From a checkpoint of a small masked image model.
Data: trained on crops of objects in photos (Visual Genome), 123503 training examples, 37.7 epochs.
Rows from block 5 of the encoder of a small masked image model, named by matrix and row number. Rows with one number belong to one neuron. Each number is 500 + 50 x the weight over its row's rms, rounded and kept within 0 to 999. All counts start at 0. Numbers have three digits each. After the name is the row's rms in percent of the matrix's.
After each neuron's rows are labels from the 100 images, of 14848, where the neuron reaches its highest value: "colour at peak" is the nearest of a few named colours to the mean colour under the peak. Only what is clearly more common there than usual is listed. The data: crops of objects in photos (Visual Genome).
# fc1: MLP up (encoder.blocks.5.mlp.fc1.weight, 640x160), inputs 0-159
# fc2: MLP down (encoder.blocks.5.mlp.fc2.weight, 160x640, transposed), outputs 0-159

fc1.37 114:432443537500500482500462574606433387563530455595500531511500520500474533426500453496431500483449587483500506572536427514517500450482516529515471548558368437494498490480522472447500469452418374553500536464480517456502419488551500446442500444522465475500598420631479451439562584579500557434539477500500476589495459464541500500500470500528572538596563380419546436481512500500602500495555500592559585500500475569495438500492501500473534362500500485500476488558522538520500485502439422
fc2.37 136:514500528507585499500508390427539644464496541498585500442517526500533546527509512480508549422553403579438489450500501508510504451528510466500537512426500501472500503539500622522500497500566514498516525510491427520470500502500492549589571500510500500491500570455560558473500455421521513578512508482536580500479500605404472487500525474510500500423481612637408617500500500479366508481551684500409423500482500559500432513420461504484445575544556500481460500506428411434500529507534500
colour at peak: brown

fc1.266 066:493500433500500548570500500500543500500424500500490500500571500500420413662550467530500569494500622466523560427542500500500500451500500500500452500566367500500500487564500500435564500503500386440722494418496500500500500500500500538470503500500500467500470462564500500500500500622500500460419500500500500500500500500454500432500500736448500527586500500516446445448521475496500505537500465500503472620491500500500516502500350571500532454500533444500520462521500500500488549530588430
fc2.266 061:500483500500500502500538500500510399462500511508557449500450500606500436581500500500347500531438465500393500454408453502500500517528500500500532500523494596499500510500500446481500486468499500400534500500580617541477560432500451500524413503500486460500585500499501373500500500500551535489500531500515488627483429471500438505500500696521500500469579500578500573504507539551542500500500427500500500670621500500421502445500491521473510539496558492437603389500500611523447436500462472
colour at peak: grey

fc1.74 089:500500385463510500508460500500628500418640500501500602523500453500425500500500431386508500538463523559500500523500500500510491500500500530478542456500500500423607500500500494414500500438500500366539510460500500500500479500446500389450589420500506500524462474493566530489570479500388497472500500500500521594348532516500500474605599632502500553462557605500500500488435500536507546602502466431437480500500425500496510500434409500500500509416441500441481392500500407482427500500503437
fc2.74 063:500500500491500543500500566500500425500500500500559500500500500431462543466515500437483500500500554526366476500500477500500469492500500564468324500467601512501500508445500527600497521599552500500451496500672510588412500527502500500547651517419500534500500538500500429500561579535500479624534470500500500500490446455508484500500450576440572420500569500453378417500549500500550500439475579594500561565559500514500536607514500500500500500500378500587532500500529518545500494500410621
colour at peak: grey

fc1.444 115:526500500500500511500440531372520500428558500500559416506500500489500595500550432500500500471500500484500542529529500509499471461500602528500428500459542448435553500419511534417511565453560499500500379433592436559443489543500500366510538426479449500500471500490464552505442500518442596552623486553516616576476578440535510435525518503446515449540543500500500499538518452563554534500500500632397481488486506502500479469486468532400500490396449453480477421573449457456500424425448351
fc2.444 116:532462499410571534507543364500328500527500488530547576478530514519442500500500648531527512438603487522522431502447548500502561553496500488500526526590338500576481500557500530615500500578369456494502540500484485441522505456453513621509534491583479483500529443511483408413544500441563524500414573546500441500500500520502484500500496530539550536517508528502621443501500500448442528492540518500459485514451410570471500500500454500426473435510513544466485576427500500415551491563522520
colour at peak: brown

fc1.401 110:563500451500578500478584500500433458449500400676533501494555500446500500537500375535500593620583593543577505500556425500500511496500516450500576554508500491500612521368547500446447500500499500500500317500474399507428500514448500500460588482465500500513510500409505500530511500485500553452423504580500512500500500500500525500448486616517457523441500407500500500500528499512527479528500500378500500500500500500500563555500500500501358491500492580487447511474470493500460473487633500
fc2.401 108:487503487539500500500500445511405569476500449500464500430410495439434440465500500500543500500450413467500500509515541425500499481485501498500650444389500527470500500500500500500500480500516500545526516460415682532500507535611500500500345413462498500500516507560500629629390454606537489500500549500375500603493516422480520530500500505500447500617477638494468538436494476500500500589500500525500475500603500500580502500578494509500500507500500500526472566482518386500500490510500500
colour at peak: pink

fc1.92 119:467500455500500507527453459444514549540500500556478409588547479500567462534454538500641501500500578459569502590486549544566500468482501614500500503447544497500500500435485455495470500370415405440500453555442436517500428500500540505500513381483500581500550512472505500493500500500616514497601500454500539452481542518506482543567564509446440550490583574497541540500518500612500580525539552588413500459526461500542500439500518517473442475359397428491379476500425396500473500434500500
fc2.92 126:463491514553457496500500520588501396415500563500449500427504515457500592500488466500443479653548448482500500500477422517500500500475497491541500539502579485500507475502500593500500502641530484500500591479527599447507511421460500436404500540531515450500539377434500443500557502462423500487445556500572500639500504486500500516480500484504493500644500488527441384534500500463627500520500437392537499558626374450485513490528467514500527549565546500543500514500500597429508500500588500
colour at peak: pink

fc1.627 066:500500470500527446391556500500533441395500500645420500533519500500659500500500391572394500500500500500551500500472476468444500500500540433584407500500500500456500512452576500500500500500449551500500500558448429500500515457500509500488562500578508500521500505500484519398500465500409441500450619556500537500500507500500577381500512513501492431500431557413513500500500484500615462500523500500500500373450500500500500523389500548628374573566466502438446500500500495536500500362530582
fc2.627 081:500546488500500454506500500500500418456529500500479500500552455485500500553493534500500458500578453500485526594564500500500484500523500468556331500564541502500500500500493500456503500465500500426450500418427500491480558461389459477537570500500512500481478487428500481247615498500500546500500491475397500500500506500500500500500599461500500557343572502500500500475498446548575500500533518430458503427297500500500517450540537540500471570462499536539393576500452535462460500500493621
colour at peak: blue; pink

fc1.201 069:441500500500419500500491439593573484490500512460500459500633485507500454409500500500412473511500431471500500507555480535500539509500431500469357592475504528538522500440534510429500500500500485427500450500500441509500500373500627500463570369500500500500448529500445500500577534423433500500500560545398500500502460500351606591588479653557438440500546564525519470502500500500500475500599438511500500500587451597553472476467500500426500503590500500569500500512464500500492551541438555
fc2.201 052:500500500500645538500500412447456496500500500485569446473598504500454472370500506500482500571500500500500512500504500490500499500480500570505438635503473568566500500454500500522500500500500500610500491500509569500510500388637530466531500500522500500500418503497483537452738561500471612500500532514442500386500430478500500544500447521489471505607503493524480500419500500473478500437500588477572500346500629431454500500500461462480500533464534511500500587450469390500500515481500500
colour at peak: grey

fc1.492 125:485500460500500500500511407500627544435500524500519496390482500535605529486500478472481650570524614500557493593414558500532537479500571445500512438464500497523478498500500526379500509500433354500500453537455500568500423481500500500475425500500496537500500500425408555520554555514500571398500502500500500536488565545404553461567539515524582522500523553430490537558492500500534442538518414428336517517500500546491439473470500466447511539450545531469444500618396480500466402523500500
fc2.492 136:500444491528478433500453607386553500503515485500500514536571478451530475473441458500560327420532384434502478427459500451505481594463500500500392612597566506440500500498514500551500494473510500562430489440500510387535560476463514541500517514537500530498584492553585500524500451540565449573500385510512513542514410508590498557517475477491353421545529429558533510500489552515538500457484501499498504528500536506456500472495549500608409392507438433527500458412500500494592500498500500
colour at peak: pink

fc1.126 093:502500504354500453441485494578500500500585500478500500598500465493500567500571459590500485486509534547550425520597500449513500484500500500477448500500466500500441556437605500503569500485500500463484500500578441500500500500500534515500525544556500500578506500521418623551500500454500500526452500624359568500697500500500564500506500630500536584554448459500560544500587414474479414568600559528427486500506496500500441500500406500484476500488500342556519560500500475473474549494490500
fc2.126 091:423500500434550500500500591500420500462500500485449500545484464645500378501382539500541500500477404500469500521541576500530469454510478488438474498470494606532509516500500500500490490500500500532500485560591691567566506486489527451408539550548487497500551472500500500511500476524392500507500500468436521471500500500473500500500545500500418501500510618483500500465483512500454487595500379454500452371620443637540472481467500512573500535484512468549411500500502406500484539545354424
colour at peak: blue; cyan

fc1.113 122:420500434493434503432500542506464518500571426686508500500498500530529459470457549454476500480417519514500480500527540493500500500501593570495500535540500479443500497570500437504474425469463443500500437531500500500367476532458464476464500495500500441468587493589466500461500523434500486575623424500486500536464586430562502500521522528440545532556500500500535485500591500560541500432646500500512465452457500498559350430506553480500500406377515436544453504395605500500500463500553374
fc2.113 146:490482500560561459500519500599514576532502579416429532517522500468487532563596443613460416515500530425479500500395398506500511565543500483491589500396500587572495489457512524471500507471547513500513559442526510500586467458462638520562481450500498506509493474501479572500524498500500473331393592500565466400500469483502512500500417454500442469542526565596385540515500561532499500583460502455481523500467459533363576500549500460533500559566467535549444475566485538508500508483447463
colour at peak: grey; pink

fc1.133 074:521494510358500500478653410589497500494425548560500444500534444500580500500492395531606500500549506633546500500500468500500428500500478444500549500474409500410555533470606428448504395500551500500565398500558424500500561531500500500472500500500500500518500500412440500428642500500424500500500469500500500500626510500547561472453500554573564465624509419531500500476579561500500435500534500530474447468500492544500500543500500446519435534588408474538500465500408500500500563500529500
fc2.133 075:492534480434500500500421500475292465500500461524500529432450480442500487500468519500540500619521440500399500500434538543530490500500549484546531644500508500546500485500500500500499500490570533437480421461500469638500500500475500500500666485537534490479546566377449514460500479585513500533500500502500500544513500389456513500500500565539478543505500500493449545445519436500534500500501520450500500395500377481604616500535467468667500564500529500578505537565424462544500500508425500
colour at peak: blue

fc1.311 101:549456500500522500562500445531537571512504573466500514500538512500458500471549487547500613559531509528570500465512471517501500517500500500486486500500482408500433500464475433500458532500454500500526418500448475500450379416398372500524408473516500588549560402500546500500528551537513427569500518469495549569611500488418406588452563500560493413541510464484500536507522477434500500526468500470470471493539349600318550440527427520500403459448405494537500420429540534500472500500418500
fc2.311 142:442426500500569500500408535525571489483500476544575528500536513447463488571398500460477340426477500524561509500500560480500508537499489483531493500397515500425500489548487546530501505422523500432391567461481539500500544553529543409527452472494475500500470587528486566384480508453401645500507377518500447545524500500575466528509560536500449457334451531521617479526500508528406503475446468459563452481535500462563500517483526517603552517464544491528578486470540463444553440476589476
colour at peak: grey

fc1.519 122:500507502428500415409500530534512437500500487572500500504575481560578500572500500572505568524523444567566500558500532504531544500549585478564442579500443500399556544408539484370454437476440512443506390417574368500511491449420407472500552476500456500593500452500443461396557500545419573500500562596492528511577500500500569500500529512539574500414507500446557500511500500467500478500514466510500555391457489500500500545500503470609381508507489500500438500500455500500504477359472539
fc2.519 151:500468500500380532492450463489522598559500561472546513495407500460407462429500500500452500452398536500500500500500481484495506481500500533471610381404538500500500500537500496559506500525554500555454519500500620479528500522623524487500391481500500500507477493574514503681404512466585500476521499500556500488502500540561500549500500598500479495603500557561539555495506515503500500521513465477500486607706508465472475481551475499310513500516497480494582494503545500500455500570450500
colour at peak: blue; purple

fc1.331 118:536516500654424529429500500423449555472535510551538584421510525559466611393570500567500543550500427546484500559500535388500500513482494500500500577484441434513428511559607465514582472534519500497500500500500435500500464480476430430459500500537500500602494500500469547509500462507518491500528486604451435600610535500500500500500500542586527557500468501490500500464500592500556454500551394429500456432405500542391453495500430490386523457497500374502526438573488511393500522538500444
fc2.331 096:525520504398556500487500466500500497464539500502484327579500522539590495500554596518550357347467624471645483524500591500439500543494479542459445500475591500500500529500509597550509500347500509484441500500496500474521500500438423507500515419524500500508446500500500500500500557584556500576500551500467500480500415500431500556498537500434522394466500558500500562511524434500330487500500459500451500530436440418500500500496500501475500487539574500515500556500455450494500403488500548
colour at peak: blue

fc1.433 108:524420500489566500564478473594437594500538468543551446475452546500510574409500576573576500530500595522546436500624500500530542494500469500610500549552392497493500392482467500500500387515500425420471401500440547443558500500448465500513425500500517621507504500500564444481572500500500460436500460492482500500571500500487535500500524527571514500612524457500549500500502412480500546500479507500500435408442429492507370500500539406503475499456500462587490547459500348500451500517382500
fc2.433 128:561500467486502481500543518469591410439489547500500511597592500498500500611451438500520598421559462411545515500500508500524501442522522483450452500442600514471511477504496476550523500500550533532542542507500447500500400565456512500409560606490523500480500473500500493500347440500543497603500430540500500492484561533561500481500542499510521562532458602431516522487456492556459521491478500450398500655598519511562534496504497479500500538558435503420500500578481708414462493503500423
colour at peak: brown

fc1.43 114:500500500500491500500581500500491513513472471475577500500471506501540599560542500500521500596500500500540500481493500500500558562468500417486433547436464449500430525549431508500409500507500501461500500386459453428500500500470500501525405512527500486534550499599450507500498504561469392500421500517522488609578544589500424515446601500500500476700500534549500500506572433386492500562558455472475441459500469475500450463467500511500394440599500500571477500359455554406373489500556403
fc2.43 152:523530500441521533500427430524561555464487548537543491500552505429490479420408500452450490366471454480471500500500522520482500515499500500503500543627591582450500518488500537528502500424469504498584500507500508570500444489505609514475552504485500500491460608496554587479500440459585577382545464477500500500500456472465496404478481425487538468500574384494630499500474453500522500452558500600529564500474500447513476622493500500384545500378435471420560472557477342467549500463510490
colour at peak: grey

fc1.143 105:518500500526416461489410500500569500462599488500505500498500556496452584414558478568426500426500573590488500500549500500500500460457500527519499500500497414430500421405524500479551420439559574500500318500500532515533440467500453442511500500500499482484514500566500523433590477389500500422568500575500634497581500463496527500500542513500543500553500500548522500496608495576500500500490500500500476500372478500500452500426446543500502500406441344515495420500447419435482506536365444
fc2.143 117:553500500419500527500537521480498470589533458500446533552555477572551475630421550446500527584500471500448498500389589471505500546472538532450402443562512567570500507548500437500489500581491515431500590525433594554500459399571500490511559610533500500523420483563460596500483471500513561559435423500551423492500475576500530633512500511506500548551393522440525527479448500500505503572479550495395543556500500499588546435477500490514475387500477539435418488431476596432477493500516512
colour at peak: grey