config = dict(
    dataset='crops of objects in photos (Visual Genome)',
    train_examples=123503,
    method='mae',
    mask_ratio=0.5,
    encoder_norm='layernorm',
    encoder_mlp_ratio=4,
    encoder_bias='qkv',
    encoder_qk_norm=True,
    encoder_patch_size=[4, 4],
    encoder_layers=16,
    decoder_layers=6,
    init='torch_default',
    beta1=0.9,
    beta2=0.95,
    decay_fraction=0.3,
)
Rows from block 5 of the encoder of a small masked image model, named by matrix and row number. Rows with one number belong to one neuron. Each number is 500 + 25 x the weight over its row's rms, rounded and kept within 0 to 999. All counts start at 0. Numbers have three digits each.
After each neuron's rows are labels from the 100 images, of 14848, where the neuron reaches its highest value: "patch colour" is the nearest of a few named colours to the mean colour under the peak; "peak at" is the part of the image that holds the peak. Only what is clearly more common there than usual is listed. The data: crops of objects in photos (Visual Genome).
# fc1: MLP up (encoder.blocks.5.mlp.fc1.weight, 640x160), inputs 0-159
# fc2: MLP down (encoder.blocks.5.mlp.fc2.weight, 160x640, transposed), outputs 0-159

fc1.560:500557466405481478500500500500549556525500504510501542513509538500512542521500500500534540500500584500552487500524500500488496521500477500500435424471450495500493549500532477506527480500500500486500500483544474512500504512480543504507500489491500500517485500500500500521500500500500492520500493486500492500476528500493500523474500541500509521500500471500493500500468524523500500466455566508510500500494510567494502523500441500464510500496500500500500500500500500485442500539537471
fc2.560:500500494500603519500478500445442500468500449500443484503477485494500446498446500500500500491500529500505500494432500500514485456500508544548595503500549534528500500507500500549500500486501496500500498507500541512558500495508499487500508510508495498500519515494500495431484477496498482494500487500500500539500534525492500500490500500500452500504495524497500472513529477500510500494500419500518471522500500516511508500529500500565489500500487509477519477520479500529505515500536500
patch colour: black
peak at: bottom centre; bottom right

fc1.375:477484515493508491500509480521526500545500504541488504551500500500519465532480500500564500459509501447500500491565500500500500500495492542494500500500500487500497500477515462500480500413455446471484484538500523485468491500483536518471472440503504519500541544473483514500500538519499579500528500482484520459513500500525500500500489510470500546492520488516533500516502507521508531494500514522496500542489488500534498500500500500467500453461460500464468489549479473533555478473491508
fc2.375:500516497528460503497492548538464516470496538523483482482500500493453541492520500501472494534549500528500500489507486505524500486510497500512477527500500469522500500518500616471499505592521500534546500453500477516518493477522474509512523515485507500500465496522508472496502441470511476511507492502509498555500487492481499470503513483514495477510493507495448516519495493500520512466513441461547500472524493521485490500500515500490515549500485495509500501477503495426500518500532453
patch colour: grey; pink
peak at: centre

fc1.111:519513537500500478488449421437488500500488473500500500473501492469500500490500511495507484491500522525500493492489475496534528530504576576540500579496500500495522512466500524500531500500490466429538509488441496498500500500475508482500516446500511524472478437459500493500501487500500491500465484479461500541491500458456476519489500533500475503473513522500500500522529521538513509569500481456500478500500500500500498500474500500490500481500500522500500500509500478500475500530546500
fc2.111:500500500507500525501585599545524534541510538523532525531529500551500500511500500500500515500487501516477500500533492484500500436487504398439476475501488500471500497500506500482502509500480487478483507500488500522509533500520515513508497497500490498499528547578539536500560512524491500522500537507457500500495500520500500500515508523479516515500536504500520500483514462490431500500505483499499500500447496521476478499500500505478493500503505483500500529517527508495483500550500500
patch colour: white
peak at: top left

fc1.502:513509558586544510487474423457456495500489500478475513452472500462520501526500500500533500451505500523516491483509488492500500500504556593550534558500495500482530500472529519460543521500500477448500500498453475506502500496482497500500481478514500504500474463488500475500498484500505500500500480481450500500491495497500484488500500538460500523471529497447500492500500490514517500542500515500500474500470480500493500517477452475475523466500484523519500500500520514499477500500549472
fc2.502:510455500526392545500553615540555537563497500513524510480500502514521500532500500500500500500483489510459491500505500493494504488489500408401462461500500490448499500500500507485500500488504510500503500520500500500522527500505500518508500500500512485500532539533523500500549500533500504515500500511500499495500500511500500500500500506500488555462537515501500537500508472470500500487500459500475486500500500500500500500528536493514508497477499484486500500509500495500474510518500500
patch colour: black
peak at: top left

fc1.21:471591501414467418475453386484500500514498500500505532500500485500500500534500500500500486456488545500526491478502500500500529594553500500464500441500515500457500531500509515491509500500489500466500525484474487500500500522468500500477507491518506515500493444491500500457500495500501504500485500500500530500485514518499500529486500565500500490492506500528500500500500528505483500483489515474500495500502487532500500500500500468500508488500477500500500523534500532500459500500546500
fc2.21:487453494485608607504542507470500485508500505508500499484487486538461500566458500500497494500500478504482511500500500505492488438483504500500500500563547533463500500500500500514486500486500499477500510500500507500480500513500500494500523469500488482500558515542525527476500470501494484500471517500528494500500500488498500500496500586521527500486542530499500515505500487485444500497500446520499510534500500533500517500511510503523500512499500506457520562542500478486467527530500500
patch colour: pink
peak at: top right; top left

fc1.70:476500460486471467481477409419479498496500489507513500533512500470500518493500493500500500500471563519500504500445500539499532560507500500523444500500478500508521474478505500489516515500500488447522500488447479483500500493500516482485534440502500500465464447500541510500508485500523500568465525506500500500522504513501500500500500594500500500500500500555500500487500532470487500500500513450500482494473500500500487524500438473509500498532500500500500521500501551500500512516500512
fc2.70:500462516520500539500548522506491500517500500526499442500509502500500500525500500502477509500500500500421514500502491500500512500500512495505492532569516573488500509566498490500496500495500470441500500500525500500500500500514500500491500465500501500508560546500535496538465500489461445464487500500500500492500500491499509453500484500492500479500520460558500543480520493525500491550531500575493522500500552567520491489500518500453500476500519485474556534522507500500447500500500469
patch colour: grey; pink
peak at: top right

fc1.477:515485469493500538463441473500438486470500500541500500500521557459500552500527500505500500500500549538537488500539500480525512467500562545565584500500480509473533522455546500467500412500500504490524500486500459496492520500482509499498500495509500500538500500474496487500500500515525507519466465521457500500500524486525517498437500522514511539500500484462500500517500500500500490500493515508500500481493500500500512528500490490436500480473500513500500500500505500466459499500542500
fc2.477:494500514533450509505549543529500500516495500539485500476527500496496448514416508507480472520500492545477481500470480480500501466498480453489503445457519534503500500500500466479500498499500500517514500500500591526535496543512500479500500529543497500500500502513500517445500474560480473512475478500500500527506480500481500500500506496500500500500569545453464475467507500500463500462477474516500500479568458500550513500489498514528516492500500516506494500465511464500467491515483500
patch colour: black
peak at: top centre; top left

fc1.139:532495500500500564500477461475500493462500500524492508458503569500526482472500500487500500526493519500545530540495500504504494459496500544535549478453508500492500553467510535500500500500500500433484500500503500479445500500500511500467467453500500500530500500468500494500500500461469523526459524540470500500500500500500489534440500543500500535500500500444501500500500500505500500522498500447500498494500500500495500508500526500421500500500479546508491509458500428467464508488558510
fc2.139:500501493500470500516525539531542525525520448500500500469500506517516433510486500484500438517522475515491500482500500515500487473497511485500500431466526508521500493500493488503500500492528500500500503508500500562514500530580521490495500500504502500514478551491531547488500486500491487470474520512547526500504500500500500513500500509500441549522500511433477526432500486518440500544470523447500495548500500500530500500491484500524458503500511520545497535500502516520458535552504500
patch colour: black
peak at: top left

fc1.87:429500537469441410500507510481565534504538500488523500504512495500500538500504446542524500486500500474500500523521496500521474543525507449500442448476500482500523500442500500500500541470500503463500441474517489517500517508484500445497500500490530503489500486472534500497489543500500500511555504500500547512525500500515461458505511519500513523535523515500509500500510474528500549522504496519502460481500483508500489492506500500501500507498500455506498474509500484484515511477458442
fc2.87:492500500450450500506477498577460494509500543516500500526496500494496432510496561479500516486525474521505500482486523500483491514510504474477485500472420574518507500517500500516506501533484500487500535503500515448524473500500514531500491500470503514520500461491487523500507488527467496532473484500515465478500527534475517500498500500495538545500500536477519500488518522500529500500500461534495518524514492561529522520464500488527490549518523514471500546465508486481446474521558520
patch colour: pink
peak at: bottom centre

fc1.425:509500500551543517500437500522459489500532500491500480511500583494500525493535528500512500473539530489491495500531485449500540500500542590536544493509469486500452537510552500500541473500500503517500500500484467465500482500464491515500438529507504500526500500527475528468499512487483529500500500493445500500561522500526480505431500500509531500524500493500500500500500520504500476500534496498500500500481500519480493500500494500425521500480500448523500511500511499485526500518535493
fc2.425:500500497576379472496526533530530529537500516500507519500487500516500482500463522518500449402500440501513500507472483492472500501507502499488480520500551530521492503531507511500505500522500493486531507493478587500529500521477487521482478521502500508499478496513500500480510500487481462464468446500460515490500473512479522518500500472500477486484523537436500464486499514493473501500500486500488500500473529500473509500500494483467535500500519475508511500500516484522498520500467500
patch colour: black
peak at: top right; top centre

fc1.78:500514533517452445470445443538500538523500567558500544507507500497500500500500566500483496500513500548524538454511500500529465543521526506487500496444453500508440478500500459497474415500488494493500522519500501443508487493481458500480472481500496510530500502497471500510521458516504493500468530500500500500500500500500510500500500514507526540493535500513507539500500507491530500500482500479510506500476475505500504500469470462496486497500486517459516500469489474465500452531535500
fc2.78:505514500478500476500523560413541502500500500483501468479500500464514518497536455506508484542499522483481498535482494467490482494509516481500424514479565457482500510456500487500500500467509500484508468504467532540522511500482491464500558522505500505500500489525501496500493477500494547517500544500506531522500494492513510506500507541518475455504498476470514483510505493524508500500500500480507466515517475503516500497558522508462513500493503500549474493549456492500493599516454477
patch colour: brown
peak at: bottom centre

fc1.2:500497499546519500523499486500500483454500500486513500500505604515500555512503538462500500507443534522500499543500523500500500489500568500505500500510500486442453500500500500506489459481500484485500531474500490462496500497500500500500461500500515500500513500519500500500476500530519500557500532478503462500435513496500517517470518560474558487529500500525500530516500500536455500504528492430500490500464515492482500500500514492500500500451516513500480500500515500451438452500507449
fc2.2:484519500500500475500564500466494539500500500500520459494500500530500476520465488498473527500506475515491500518500500516500528501500500500495500420500565500563500508500500443438500505475501504425501497500481500500527514470500465461478521526475500518500498422500500525500507472455467500493500489511508499543500499500480500485500532500476500500514500500531500500500513500500500500448497504516500500489508500500500467490525500508593500511500500500536538464500581560503539500524468500
patch colour: brown; orange
peak at: top right